A small multi-label image tagger, trained from scratch.
Model: 8.21M parameters, 24-pixel images, norm layernorm, activation geglu, num experts 16, patch size [2, 2], width 256.
Training: soap at rate 0.0027, 8300 steps, batches of 256.
Data: 101725 training examples, 20.9 epochs.
Rows from block 3 of a small multi-label image tagger, named by matrix and row number. Rows with one number within an expert belong to one neuron, the router's apart. Each number is 128 + 24 x the weight over its row's rms, rounded and kept within 0 to 255. All counts start at 0.
Before each expert's rows are labels from the 100 images, of 14848, where the router gives the expert most weight on average: "strongest on" is what is common among them. Only what is clearly more common there than usual is listed. The data: regions of photos with short descriptions (Visual Genome). In brackets: how many of the 100, against the usual share in percent.
# router: router (model.blocks.3.mlp.router.weight, 16x256, trained with AdamW), inputs 128-255
# gate: expert gate (model.blocks.3.mlp.gate, 16x128x256), inputs 128-255
# up: expert up (model.blocks.3.mlp.up, 16x128x256), inputs 128-255
# down: expert down (model.blocks.3.mlp.down, 16x256x128, transposed), outputs 128-255

# expert 12
strongest on: text has "red" (25 vs 4.2)
router.12 [133 113 103 108  59 182  87 141 115 127 125 151 135 167 139  96 163 121 135 107 159 101 120 180 155 104 121 101 136 145  86 120 151 153 100 117 108  95 109 137 137  94 117 123  95 119  94 179 143 158  95  92 133 125 175 166 117 130 138 127 147 142  92 141 111 135 151 100 109 112 103 136 137 143 123 125 134 129 160 131 210 112 118  77  93 128  91 130 116 127 166 109 133  89 127  95 135 141 130 131 127 167 110  86 134 152 159 132 131 154 123 122 127 103 133 139 186 116 140 127 138  98  92 126 104 168 129 110]
gate.8 [159 117 147 175 180  90 138 137  59 114 150 108 106 158 150 136 107  84 101 136 113 141 105 134  95 159 174 116 135 127 103 118 121 121 127 153  96 124 146 120 116 127 153 116 145  96 116 165 105  97 131 137 105 124 124 182 178 130 146 107 103 135 124 131 100 126  81 182 115 111 165 132 128 148 155 143  90 124 100 179 104 137 166  79 131 124 144 103 180 107  92 131 123 163  88 137 123 186  97 144 107 171 178 118 110 111  86 119 122 139 113 118 148 138 122 110  76 178  92 131  88 158 118 108 145 146 135 126]
up.8 [111 120 131  93  83 134 140 128 183 159 120 129 140  68 104 130 164 160 141 155 156  97 147  94 153 115  74 147 120 130 127 109 140 114 150  90 146 100  83 145 123 121  81 154 112 137 111  80 137 154  96 109 180 143 137  83  99 151 152 173 176  95 110 108 137 132 139 140 117 135 121 159 160  89 116 137 152 159 161  73 127 133  98 127 127 130 141 157  87 129 140 111 103  96 149 137 132 101 125 107 147  89 146 130 156 142 138 114 124 118 163 127 100 134 153 143 143  94 165 106 199 127 118 153 120 117 140 117]
down.8 [155 113 151 102 160 139 144 145 146 142 144 184 155 141 137 142 124 104 116 125  57 101 131 154 142 120 161 124 104 144 133 159  98 143 122 139 122 106 169 112 144 124  93 157 134 144 100 139 116 122 170 125 112  98 145 139  90 136 175 105 145 100 131 120 139 139 123 112 112 104 174 150 137 122 121 174 118 153 131 150  90 147 161 113 146 121 157 103 126 155  94  96 127 108 100 127 106 135 100 114 110 153 139 150 108 160 109 121 145  76 116 133 147 150 148 135 128 104 128 118 163 155 121  99 145  58 171 107]
gate.9 [136  94 130 147 135 165 105 167 145 121 148 164 134 142 105 144  98 124 164 159  85 141  96 167  89 146 173 105 166 143 143 123 136 147 135 106 109 101 109  58  85 138 125  85 152 132 135 116 144 123 127 143 139 123 143 136  70  97 124 156  91  62 142 133 115  93  90  98  88 167 150 115 111 149 163 134 159 161 120 142 140 129 142  84 134 117 131 112 113 153 170 147 105 129  89 115 109 104 117 150 161 117 136 116 156 166 125 137 117 171 148 130 134 112 159 149 109 131 124 129 111  96 135 139 140 145 108 110]
up.9 [115 125 103 147 127 107 117 146 108 143 141 146 112  87 139 180 142 145 131 129  87  89 126 159 115 149 162 130 129 148 103 163 120 127 124 171 133 152  82 141 149 124 188 149 146 114 140 115 101 108 152 184 126 167 136 134 133 130 148 145 124 106 180 109  97 139 152 137 129 113  70 105 103 174 106 127 159 117 116 151 137 129 111 125 119 163 151 129 173 119 134 131 122 127 114  71 167 110 102 158 120 134 141 148 131 126 134 134 121 118  93 154 112 153 113 113 102 141 139 135 126 149  98 132 133 142 175 152]
down.9 [115 111 159 181 143 171 128 128 103 150  78  93 130 124 107 135 150 135  79 119 108 159 122 125 124 160 155 106 108 154 134 130 151 117  97 126 127 162 146 129 123 133 166  56 143 113 110 103 114 129 163 111 146 140  91 143 155 135 129 136 101 113 117 146 105  89 121 144 129 122 127 156 149 110 161  78  86 133 139 127 138 118 108 146 122 163 128  98  65 131 137 126 114 134 116 149 130  73 118 162 136 123  91  84 139 136 112 110 159 159 116 139 123 131 154 113 125 145  98 156 146 149 134 132 102 149 102 176]
gate.10 [148 119 183 117 134 117 149 122 104 158  88 113 138 146 134 131 125 125 120 110 162 106 115 141  99 123 155 120 154 111 105 138 127 139 139 122 132 141 117 147 139  84 125 173 156 135 151  93 140 147 143 130 117 114 127 164 120 118 100 122 107  86 134 127 100 142 148 148 171 162 147 165  86 170 152 107 149 116  74 116 112 127  92 174 181 178 109 140 173  93 132 163 108 136 121 124 133 145 136  90 135 174 123 119 154 135 134 142 118 139 151 105 119 145  99 111 144 101 125 141  96 139 135 157 130 149 109 108]
up.10 [104 123 138 125 107 131 122 152 129 120 181 157 122  92  91 165 126 147 137 119 125 151 141 137 147 155 127 128 102 141 163 120 136  99 104 133 143 115 139 115  82 120 188 104 128 150 108 141 109  80 141 135 147 127 166  98 114 123 143 135 143 130  99 140 191  83 148 130 107 133 142 117 137 107 121 140  97 165 147 130 128 145 134  98  81 109 132 122 129 163  72 136 141 128 186 147 108 144 110 122 116 110 140 150 119  99 147  90 124 128 123 143 127 141 148 168 102 143 118 125 142 119 144 106 110 124 179 173]
down.10 [109 134 130 111 144 134 154 151 137 157 121 149 145 173 130 137  91 155 129 146 131 155 124 131 120  97 138  80 123  83 182 115 155 152 137 137 118 157 131 167 123 135  92 114 114 126 118  98 128 137 146  97 130 150 139 182 110 144 124 144 139 126 126 163  85 139 133  98 154  88 154 105 142 106 129 104 155 157 103  75 121 117 138 116 140  95 162  85 140 105 143 146 136 122 134 149  93  90 125 117 121  92 139 143 121 134 115 117 122  96 127 166 161 111 162 154  86 116 154 121 124 122 114 171 125 137 115 126]
gate.11 [105 126 156  78 110 139 171 178 133 160 126 128 106 120 143 113 132 149 186 115 153 138 150 172 155 164 104 134 103 161 122 150 145 103  92 111 119 107 161 110  76 150 108 160 158 164  85 121  75 169 161 163 170 114 137 112 122 150 128 120 109 136  96 102  99 143 187 129 137 168 126 105 159 147  95 126 125 134 182 105 114 155 151 145 126 116  78 112 103 103 173 147 129 142 103 153 109 126 121 140 119  95 108  99 128 118 144 142 155 139 130 133 161 116 123 155 105 158 145 105 139 172 172 130 123 149 100 116]
up.11 [127 101 103 176 139 151 157 160 107 165 118 118 108 161 109 118 110 118 165 120 122 111 168 143 163 138 129 114 179 107 109 136  81 122 115 113 157 106 146  77 113 153 146 144 108 146 115 151 116 129 123 129 118 108 130 156 130 127 150  71 109 172 122  93 105 131 199 120 144 113 156 139 134 106 125 161 119 163 150 158 114 136  84 177 128 158 141  97 148  98  94 107 135 141 123 128 104 171 133 120 135  93  99 154 117 114 131 138  68 143 105 122 109 154 139 132  97 192 129 172 123 115 167 170 134 134 119 107]
down.11 [113 126 125  95 123 156 155 108 101 137 130 122 126 132 169 148 159 108 124 153 145 169 138 131 128 127 109 136 135 117 139 132 131 169 120 114  98 132 140 129 130  93 126 122  93 146 106 157 125 131 137 118 141 119 148 175 136 131 109  91 134 115 131 152 115 136 138 139  71 163 152 139 115 127 140 107 119 119  62  66 154  71 116 118 112 120 120 162 112 115 132 148 154  90 140 134 109 122 162  99 122 149 149 120 185  82  98 162 158 161 112 127 167 167  72 115 108 108 125 132 112 137  90 166 139 139 134 111]

# expert 11
strongest on: text has "plane" (33 vs 0.9)
router.11 [125 106 114 158 103 170 121 153 111  96 162 157 123 133 102 104 166 116 124 127 158 105 113 108 173 112 124 157 106 100  98 118 153 148 121 103 116 126 144 145 156 102 137 106 114 142 135 151 115 137 135 106 122 122 106 176 132 156 134 157  76 145 123 144 136 133 157 120  97  85 113 121 120 144 141 162 119 156 130  96 171 174  98 124 125 119 122 156 123 118 134 103 106 132 134 114 169 146 176 126 139 142 122  91 143 143 150 164 134 158  80 135 124 109 130 130 140 116 113 105 115 119 118 131 114 146 163  94]
gate.0 [ 86 165 149 139  94 141 154 125 120 132 153 118 168 105 122 131 106 155 159 177 132 128 129 110 119 111 115 133 161  79  97 151 115 110 177 127 138 131 149 133 119 144 123 109  89 101  91 119 128 135 110 137 102 131 136 145 171 174 121 131 144 142 120  94 119 132 102 117 130 157  87 107 154 121 125 119 169 152 148 139 126 129 127 159 126 132 148  92 142 168 190 154 127 123 135 139 119 133 126 168 127 116 109  79  86 136 117 135 157 139 142 122 101 133 104 132 172 153 133 110 106 137 117 112 143 118 127 110]
up.0 [ 99 130 146 129 138 125  80 138 121 141 104 142 112 126 163 142 145 110  66 104 149 165 148 131 119 153 126  95  92 146 159  79 171 132 102 128 101 122 147 140 145  74 125 114 159 134 156 121 109 132 164 135 153 111 157 147 104 110  96 135 115 109 139 118 113 130 150 124 126 115 175 138  87 127 167 127  81 137 142 148 123 143 138 155 136 136 127 145  79 112 102 139 124 130 128 143 130 152 114  93 132 126 187 149 127 112 130  98 138 154  68 125 124  90 132 107 106 101 109  82 110 131 159 161 133 142  86 153]
down.0 [147  80 166 134 102 167  95 135 106  95 131 138 142 138 113  96  92 123 159 148  80 146 116 165 158 161 132  96 164 130 126 159 116 162 117 119 118 135 143 162  98 118 148  99 135 134 162 131 180 138 184 104  87 100 150 127 127 186 176 106 101 137 112 100 103 130 149 144 117 111 150 119 169 133 126 119 151 131  95  91 160 150 140 159 154 139 130 117 107  99 131 120  82 134 132 100 161 156 143 118 166 145 106 131 135 131 158 112 124 144 176 102 129 148 135 115 130 113  95  99 150  86 132 139 148  79 122 117]
gate.1 [133 108 180 124  90 136 134  99 146 159  87 133 132 170 162 126  97 139 123 138 126  91 118 142 135 134 140 123 152 148 107 143  96 104 152 180  80 120 121  92  93 119 132 135  94  81 101 130 117  83 165 131 138 134  96 122  93 107 101 168 129 143 151 112 119 123 121 128 121 136 162 146 121 130  97 126  80 118 155 146 123 118 146 102 150 174 139 111 145 129 163 130 139  92  95 108 120 124 102 125 155 113 139  96 174 157 146 142 153 121 129 126 104 146 132 140 106 117 115  99 126  99 117 122 104 137 126 118]
up.1 [123 143  91 132 149 128 104 164 115  63 125 130 132  91  72 149 163  70 127 115 116 156 126  95 127 131 115 118 116 105 147 106 167 147 129 102 169 128 130 143 178 150 109 155 163 166 149 117 114 183  97 111 124 112 184 165 135 127 141  94 151 109 117 124 134 114 123 111 140 130  89 105 128 121 138 141 154 126 106 110 123 146 123 128 111  93 116 149 108 107 129 125 133 177 164 132 129 145 161 122  87 144 116 152  93 118 139  85 103 143 152 132 155 115 104 110 144 160 169 139 138 149 150 124 155 127 139 159]
down.1 [140 130  96 162 132 104 113 109 162 147 116 101 175 150 129 173 181 135 118 107 141 104 171 118 139  98  83 129 144 117 120 143 118 123 139 118 157 145 119 183 141 133 113 123 160 122 118 108 131 123 167 192 150 124 129 127 119 135 178 163 122 105 147 156 138 166 133 112 143 109 111 115 110  79 148 122 126 157 175  97 178 151 120  91 148 155 149 114 133 115 149 126 119  94 120 130 124 162 112 121 123 118 151 151 129 157 110 106  92 152 134  86 119 127 103 116 101 109 131  92 103 139  74  88 100 121 114 114]
gate.2 [122 130 112 172 114 133 103 115 128  97 149 135 103  97 119 143  85 158 143 100 100 158 154 108  99 123 163 157 125 163  97 139 112  74 115 152 139 129  78  92  86 126 112 108 150 135 128 175 166 132 124 161 150 116 110 150  94 161 163 135 127 145 136 142 105 136 158  96 137 146  83 144 120  85 146 148  83 117 122 141 161 128 153 145 119 104 113  81 141 120 103 108 114 140 120 135 160 163 138 145 118  73  92 117  83 128  95 127  72 124 119  91 142  83 128 183 115 103 134 145 139 136 122 117 122 144 136 178]
up.2 [120 134 164  67 159 128 118 113 117 132 103 153 160 131 111 124 169 138 121 136 139 102  93 123 128 112 126  99 126 107 129 150 123 150 171 140 145 108 163 173 169 149 134 152  99 128 125  88  98 137 137 132 133 123 201 132 145 115 119 113 127 111 116 114 133 138  94 145 135 121 128 130 140 162 144 115 162 140 125 118  80 104  96 101 146 157 147 151 133 120 171 154 154 102 135 122 109 113 128 107 135 194 166 121 145 128 143 117 165 141 136 172  78 181 109  93 128 148  87 137 126 119 157 145 128 131 120 103]
down.2 [146 146 114 147 126 124 120 113 151 131 152 132 160  75 123  99 127 148 171  92 133 164 125 108 110 136 130 130 117 145 143 132  95 132 157 133 125 113 150  89 115 153 144 150 165 159 156 129 168  77  96 150 121 140 106 124 150 149  89 141 114 124 158 110 142 109 139 126 178 127 110 129 122 113  80 182 108  98  89 119  84 121 134 109 131  68 169 120 127 148  87 102 120 115 135 123 155 149 148 116 115 116 112  88 175 123 163 121 138 182 115 124 149 150  94  79 110 138 153 124 124 153  97  77  94  84 131 160]
gate.3 [127 122 133 119 194 128 145 116 148 108 117 151 135 157 165 148 126 159 152 130 128 122 105 142 130 147 154 110 128 129 112 126 131 122 100 102 124 148 132 173 111 139 125  87  98  95 117 124  62 124 102 140 144 131 143 145 166 170 128 144 115  86 107 159 120 118 150 124 139 117 138  98 149 164 131 161 147 103 100 125 149 142 123 126  83 124 126 130 127 134 140 150 134  73  98 122 112 119 122 131 136 114 134 114 155 153 118 140 137 135 142 122 141 147 120  84 110 138 152 119 144 153 141 115 155 104 112 124]
up.3 [113 136 115 110 148 154 136  94 119 128  76 120  93 108 122 120 139 129 135  87 127 133 127 121 128 133 130 177 130 139 126 142 103  99 124  77 104 109 149  94 102 117 163 119 113 107 140 129  73 107  95 142 148 108 142 134  99 113 160 118 121 135 130 126 139 113  94 113  96 136 152 126 157 126 111 130 142 102 135 108 128 121  89 109 128  80 121 166 166 123 124 147 126 131 174 127 131 132  95 129 138 156 180 127 143 149 146 116 101 152 118  87 122 117  93 163 130 124 141  98  98 140 130 133 117 143 118 134]
down.3 [ 86 151 141 191 100 112 168 125  89 136 143 137 149  88 150  94 164 140 124 152 101 151 154  89 143 154  95  97  99  69 129 126 127 125 110 134 110 111 155 117  84 168  89 134 165 154 118 122 106 151 122 122 139 124 162 121 123 110 156 152 109 121 120 118 125 138 164 128  95 124 127  80 149 104  97 125 109 136  87  98 139 143 154 116 105 135 112  75 134 129 106 115 128 161 144 109 130 160 122 154  85 122 135 133 129 104 142 151 175 110 115 144 149 139 149  85 108 125 141 153 107 129  99 136 157 102 142 131]

# expert 6
strongest on: text has "shirt" (26 vs 2.9)
router.6 [117  99 119 122 145 115 102 148 125 142 126 167 114  90 128 135 113 175 148  96 127 130 140 128 123 126 169 132 145 126 137 130 149 175 105 100 148 175  71  91  90 115 154  92 190 117 169 140 116 176 112 158 135 121 117 146 145 106 187  93  97  87 122 113 158 113 159 136 109 107 194 106 134 155  94 118 167 143 101 120  81  89 150 102 120 115 123 146 131  98 176 153 147 158  97 122 123 103  99 151 139 152 157 119 131 158 140 106 119 110 147  99 165 184 122 139 132 121 131 103 104  76 121 124 163 135 135 101]
gate.8 [103 118 131 167 127 123 131  81 134 107 132 121 128 160 130 174 164  68 116 128 101 144 120 101 166 145 135 129 126  99 161 135 133 141 120 116 158 149 124  98 105 113 116 144 117 172  95 133 137 134 159 146 108 157 104 118  77 124 145 134 147 127  80 117 138  98 150 128 138 161 117 143 150  96 111 141 162 106 147 108 175 109  96 137  92 137 105 127 153  84 127 144 165 115 103 106  86 112  87 139 162 104  96  95 135 144 119 136 107  78  87 142 124 123 139 158 133 106 140 133 162 129 135 116 125 160 136 157]
up.8 [137 158 122  90 143 136 113 184 126 149 114 130 121 105 146  81  79 184 124 111 147 105 142 131  86 104 120 138 138 154  97 108 119 110 148 136 110 106 121 169 157 137 154 117 157 107 147 124 115 133  96 123 146  87 151 126 183 132 106 128 114 119 154 137 124 140  97 142 148 106 151 123 125 142 129 121 100 144 107 140  96 154 157 119 162 109 155 129 106 172 132 113  82 144 149 148 168 132 172 101 101 143 148 164 120 108 136 117 146 176 158 128 153 138 122  88 126 148 127  92 110 121 106 143 136 103 125 113]
down.8 [142 142 112 137 125 181 159 122 127 105 137 122 113 137 128 160 153 123 156 150 180 160 107 136 126 133 133 123 149 120 101 136 124 121 121 112 129 138 141 176 117 172 142 135 127 109 116 131 119 159 160 147  99 107 171 159 121 135 103 128 160 153 142 127 167  79 115 138 156 107 171 119 174 110 195 102 141 125 116 128 137 129 145 138 128 148 147 115 166 116 125 126 172 145 113  98 197 131 142 112 121 165 149  93 117 147 132 102 152 143 113 127 109 137  74 146 165  92 117 133 127 136 111 131 153 130 130 147]
gate.9 [111 149 149 120 174 139 132 103 117  97 138 117 113 104 125 137  88 146 159 123  97 199 172 145 112 126 125 110 139 105 135  66 132 117 114 100 119 107 155 174 126 143 146 128  65 100 120 147 148 112 142 147 156  88 161  94 103 107  95 109 153 125 141  95 142 125 122 103 142 139 131 160 144 113 102  86 174 110 146 175 135 104 134 112 134  97 178 115 123 121 122 138 171 128 127 129 138 136  83 153 161 166 147 162 135 102 138 140 134 159 123 140 160 153 139 149 130 175 164 101 122 111 158  96  84  99 154 138]
up.9 [134  99 126  86 133 105 115 119 163 150  91 136 132 139 159 105 183 113  64 137 115  83 108 112 162  93 118 136 159 115 166 152 139 111 133 152 137 143 119  90 124 121 126 101 176 116 113 145 114 143 133  98  92 152 133 144 155 133 163 138  97 138 114 183 151 117  92  81 126 133 138 126 120 134 146 163 109 123 126 129 112 143 127 114  99 146  94 122 115 114 150  99  98 120 150 122 101 166 142 109 120 129 117 121 165 127 111 130 127 130 111 143 105 123 137  92 136  94 132 140 114 143 110 131 189 120 139 145]
down.9 [148 116 126 129 178 152 132 140  56 162 153 165 124 184 107 125  80 124 113 118 135 112 123 138  93 126 128 121 121 121 112 138  95 133 129  86 115 134 131 143 139 139 194 140 162 140 160  97 104 125 123  95 149 134 126 126 143 158 155 140 136 173 119 161 160 120 132 129 139  97 142 156 135 105  83 152 127 113 122 133 168 105  89 132 154 102 117 127 108 104 138 125 104 114 122 120 111  85 146 144 118 157 112 101  90 110 144  73 142 120 118 122 115 114 158 147 108 135  72 101 123 129 121 118 126 142 113 143]
gate.10 [135 133 191 168  93 102 150 119 131 114  82  91 132 129 144 144 115 102 127 128 127 162 161 142 160 101 114 155 117 120 129 164 139 143 153 159 125 142 162 141 114 146 135  88 142 169 143 171 107 154 128 143 143 115 117 116 149 109 119  91 137 135 110 124 132  87 137 133 132 151 183 116 136 153 125 130 114 112 115 115 136 151 133 126 144 132 115 187 139 131  75 135 173 106  79 159 152 124 119 135 114  90 112 137 147 101 142 111 149 143 178 132 158 134 143 156 133 113 121 138 121 105 106 139 106 160 137  76]
up.10 [102 105  83  72 163 128 124 121 116 144 155 149 107 150 137 111 157 147 148 100 146 119 130 113 102 139 108 115 110 122 114  79 139 149 155  89 151 110 128 124 143 116 156 185 122 113 141  92 168 120 127 136 121 110 100 102 116 135 132 117 126 132 101 117 117 130 134 133 120  97  98 150  96 150 127 135 114 103 128 134 128 121 101 182  77 147 107  85 123 138 135 141 100 150 156 133 104 132 151 109 131 178 121 133 114 151 122 133 101 117  88 125 108 172 163 153 104 136 170 137 133 165 138 155 122 132  93 187]
down.10 [124 123 122 118 133  99 119 112 157 110 131 120 144 127 101  78 120 108 134 114  87 179 116 133 165 128 136 117 135 142 124 110 117  92 118 129 127 126 148 148 143 101  97 104 136 127  98 152  90 148 133 145  95 103 106 112 175 155 126 117 135 116 125 162  86 147 141  94 138 162 147 119 127 110 133 136 150 145 175 108 146 121 123  84 160 108 138 115 128 121 107 168 139 129  85 113 120 136 116 178 151  85 150 130 103 124 156 179 133 177 117 115 134 161 105 118 106 116 101 119  87 103  82 110 142  82 135 108]
gate.11 [172 105 122 156 112 131 139 144 144 116 114 113 149 136 174  90 137 114  93 116 117 135 100  99  98 142 144 143 116  97 124 119  78 125 158 159 109 115 124 103  77  73 122 118 110 101 171 126 164 160 129 121  91 123 118 115 111 106 131 154 148 118 161 139 116  96 124 123 156 111 145  89 120 122  99 157 104 171 132 153 140 156 116 149 113  67 163 146 103 113 162  88 106 160  96 154 142 126 120 120 155 123 115 119 143 141 135 113  90 149  71 163 147 142 105 125 121 105 117 104 121 147 121 160  99  75  96 134]
up.11 [108 159  85 142 107 112  89 150 133 129 152 148 123 116  64 155 110 135 147 123 137 124 120 149 141 139 125  97 115 102 129 119 129 144 126 109 196 141 138 155 173 131 155 136 143 131  93 127 132  85 154  94 116  97 179 135 131  92 161 153 147 119 109 120 156 148 170 154 102 138 149 145 125 133 150 134 132 120 158 109 111 132 134  93 175 122 152 124 108 139 117 142 110 138 130  84 125 132 177 129 148 132 130  98 136 106 127 137 144 145 184 128 115 110 118 110 157 137 133 161 188 141 132 116 102 175 103 103]
down.11 [153 153 158 138 138 140 131 140 120 134 148 134 146 100 147 147 115 118 136 145  97 147 158 161 100 186 111 146 128 159 153 114 157  91 136 131 127 135 105 129 108 155  87 106 166  91  96 156 165 162 126  83 130 144 122 121  96 175 109  98 128 117 163 150 113 120 143 124 103 173 131 122  99 143  96 121 126 117  89  85  87  98 135  99 101 158  93 150 128 149 111 127 148 132 134 109 115  96 189 114 150 155 100  80 113 150 129 143 120 117  81 120 133 161  92  98 118 130 143 144 130 125 115 116 133 113 134 100]

# expert 7
strongest on: text has "grass" (29 vs 1.4)
router.7 [152 155 131  86 124 113  98 106 145 146 113 115 172 165 156 135 145 127 160 117 118  80 170 129  70 118  70 136  95 167  84 110 119 111 140 129 147 128 143 137 130  96 109 158  80 162 105 145 104 137 154 130 118 138 120 127 161 145 110 110 128  85 132 102 132 106  93 125 115 127  79 143 102 153 104  99 125 159 128 107 156 126 164 101 102 138 162  98  91 106 124 129 109 115 101 106 147 135 164 150 177 139 136  68 151 130 137 144 122 187 112 147 132 104 128 146 100 122 144  89 137 126 132 161 109  81 119 140]
gate.0 [151 141 135 122 116 113 175 155 162 121 134 181 133 100 121 157 107  81 129 102  92 132 135  96 109 144  99 126 141 147 148 112 180 140 137 117 120 144 114 139 119 143  78 120  91 102  97 161 103 107 154 114  92 145 124  81  63 152 145 137 145 132 125 155 121  91 102 133 149  96 104 117 139 127 160 146 111  90 128 135 109  82 115  98 134 145 139 105 135 106 101 124 102  89 141 117  96 160 118 154 131 176 119 115 136 137 127 126 131  83 119 138 128 111 127 161 115 128  79 128 159 148 109 123 122 124 122 105]
up.0 [ 96  93 108 117 142 142  95 152 180  90  99  94 154 167 127 152 141 107 113 129  86 127 136 101 142 113 154 136 102  84 160 178 128  88 127  99 125 119  76 117 121 153 121 150 151 164 142 143 147 122  95  84 131 199 178  99  70  88 140 133 164 123 157 166 135 120 129 157 113 141 104 138 118 115 136 118 114 111 153 122 146  93 131 123  79 167 122 148 119  96 156 149 100 117 147 126 125 127 167 154 108 103  85 152 159 152 116 120 100 118  78 118 113 155 130 109 130 131  81 141 137 117  95  78 135 125 136 111]
down.0 [151 161 135 118 145 138 114 122 110 167 136 135 134 136 176 116 151 145 147 157 143 153 152 134 108 125 139 120  97 121  94 158  92 126 123 147 135 135 126 108  98  97 104 137  85 143 109 100 104  86 175 104 101 100  86 135 100 155 129 143 163 125 101  99 164 172 149 117 123 156 128 116 140 181 196  88 112 124 102 169 135 120 138 126 117  82 127 125  89 123 136 106 143 121 155  95 146 167 141 120 142 139 134 162 106 104 130 123 117 147 181 137 104 162  87 125 119 152 136 111 124  92 189 138 108 120 106 104]
gate.1 [165  97 122  94 166 103 112 130 134 145 107 162 115 171  54 139 140  97 164 140 116 107 137 154 158 158 139 135 184 137 182 112  94 102 141 130 156 101 122 140 129 107 134 142 129  77 156 112 150 122 129 148  86  74  94 124 163 142 110 150 120 120 133 121 134 106 142 161 128  71 149  91 125 107 155 122 126 108 154 144 144 180 104 132 142 115 103 139 119 142 120 145 148  76 129 114 148 126 151  96 142 138 127 171 160 133 149 174 101 147 108 120 117 117 160 134 129 136 160 175 115 139 113 133 119 113 144  99]
up.1 [164 101 131 107 156 104 116 115 121 142 129 147 114 168  51 130 134  89 164 142 100 104 127 141 150 148 139 144 188 159 183 135  92  99 139 125 150 102 134 150 141 104 153 125 126  76 156 131 138 117 112 142  96  76 111 123 167 139 108 143 117 127 141 134 120  99 135 168 132  57 141 101 125 108 160 125 132  81 164 142 144 169 113 115 122  91 128 131 144 134 115 149 165  87 113 103 136 160 146  95 144 135 113 159 154 144 124 170 113 155 104 133 117 108 147 132 131 132 161 164 138 142 127 121 140 120 150  98]
down.1 [ 81 103  87 123 131  94 162 139 116 113 133 106 154 100 124 131  93 132 152 158 118 127 147 121 141 108 133 101  78 157  87  86 138 118  93 116  92 118 111 159 144 126 134 131 127 140 140  98  93 105 137 125 175 114 143 140 142 152 107 103 139 177  92 143 108 164 137 133 151 177 144 166 143 117 141  97 147 127 152 146  95 169 138 161 122 148 133 107 115 116 129 139 131 151 139 120 133 124 173 128  73 119 132 152 176 115  98 148 162 157 136 117 118 136 126 105 135 131  92  94 102 138 138 126 150 146 133 135]
gate.2 [142 131 140 165 147 141 149 131 123 117 109 128 129 153 152 127 163 109  81 147 139 117  96 115 149 133 125 117 150  91 141 118 127 158 103 126 167 124 114 144 134 154 131 119 117  90 106 107 109 131 152 103 132 100 156 161 140 154 108 115 152 143 147 121 156 143 114 101 125 134 152 130  97 168 167 136 174 102 138 166 145  90  80 129 114 151 125 139 132  95 149 149 193 157 123 104 127 158 162 121 129 135  98  96 104 149 115 126  95 137 194 141 128 128 108 155 174 128 103 118 145  94 109 116 124 187 115 129]
up.2 [ 79 144  85 120 121 103 137 114 102 160 116 139 121  67  95 130  91 136 186 119  93 150 164  84 137 163 125 109  80 133 155 154 136 115 124 129  96 122 157 103 116 132 153 128 136 138 149 141 154 139 106 131  99 123 104 101 102 128 120 167  89 114 133 117 118 141 144 154 131 100 107 121 148 109 103 122 120 156 118 106 129 170 153 156 103  96 134  69 148 177 118 152  91 115 120 140 139  96  73 145 142 141 168 169 132 107 138 115 139 125  91 106 144 111 146 117  92 149 147 146 157 186 152 151 152  98 177 126]
down.2 [157 113 187 133 141 151 149  98 110 117 174 134 117  92 101 146 147 150 123 136 101 138 104 114 132 130  98 118 168  93 110 120 124 135 157  95  75 132 165  83  76 131 132 120 143 111 122 127 172 126 133 142 122  89 144 137 168 137 110 103 143 135 123 156 129 102 142 153 110 100  77  79 131 119  84 114 182 122 151 124 129 128 167 119 101  92 135 148 114 115 100 152 133 126 139 116 128 160 111  92 156 137 118 152 117 117 156 139 116 146 186 128 137 150 151 147 120 146 133 119 168 177 103 142 156 104  97 121]
gate.3 [157 140 143 134 176 126  96 145 175 105 102 110 168 116 157 113 119  89 139 128  92 137 100 124 139 165 146 145 125 140 114 119 107 137 100 139 137 116  83 128 124  99 115 142 149 115  87  96 176 129 115  84 120 115 150 115 122 150 128  95 120 144 131 143  99 144 111 115 172 114 144 145 127 127 130  93 171 154 157 100 102 122 126 109 125 131 108 124 106  90  77 100 157 103 125 131 130 120 106 181 127 141 161 161 219  89 158  97 107 143 134 141 123 113  96 116 126 132  86 130 102 135 145 123  93 152 100 152]
up.3 [110 130 124 144 101 138 169 123  81 142 104 125  92 132 135 133 130 161 137 156 171 102 169 142 106  78 112 140 129 108 140  99 141  87 122 120  90 148 191 120 141 147 157 105 104 139 151 153  65 120 104 169 129 128 130 133 109 116 156 169 135 128 123 106 164 132 140 134 119 150 104 109 137 129 158 133  80 110 137 155 147 130 144 123 136 106 170 130  93 159 154 131 120 196 143 113 148 141 117  88 136 141 137  92  74 158  96 144 133 113 116  98 143 141 152 129 154 122 155 136 125 138 100 140 142  98 155 162]
down.3 [123  92 122 134 139 166 142 147 138  87 161 138  95 127 142 156 118  85 107 130 145 164 116  99 130 126 158 155 167 116 112 112 156 167 127 121 122 141 130 147 112 110 137  99 153 102 114 109 149 137 184 109 107 114 130 123 128  97 108 100 126 148 138 132 132 153 155 119 155 155 144 158 107 122 121 142 131 124  98 123 130 109  99 125 100 114 127 110 130 131 150 127 154 112 128  73 144 138 117 140 153 131 141  73 185 179 140 119 107 159 141 127 135 135 102  75 138  84 135 116  83 172 130 144 115  88 120 146]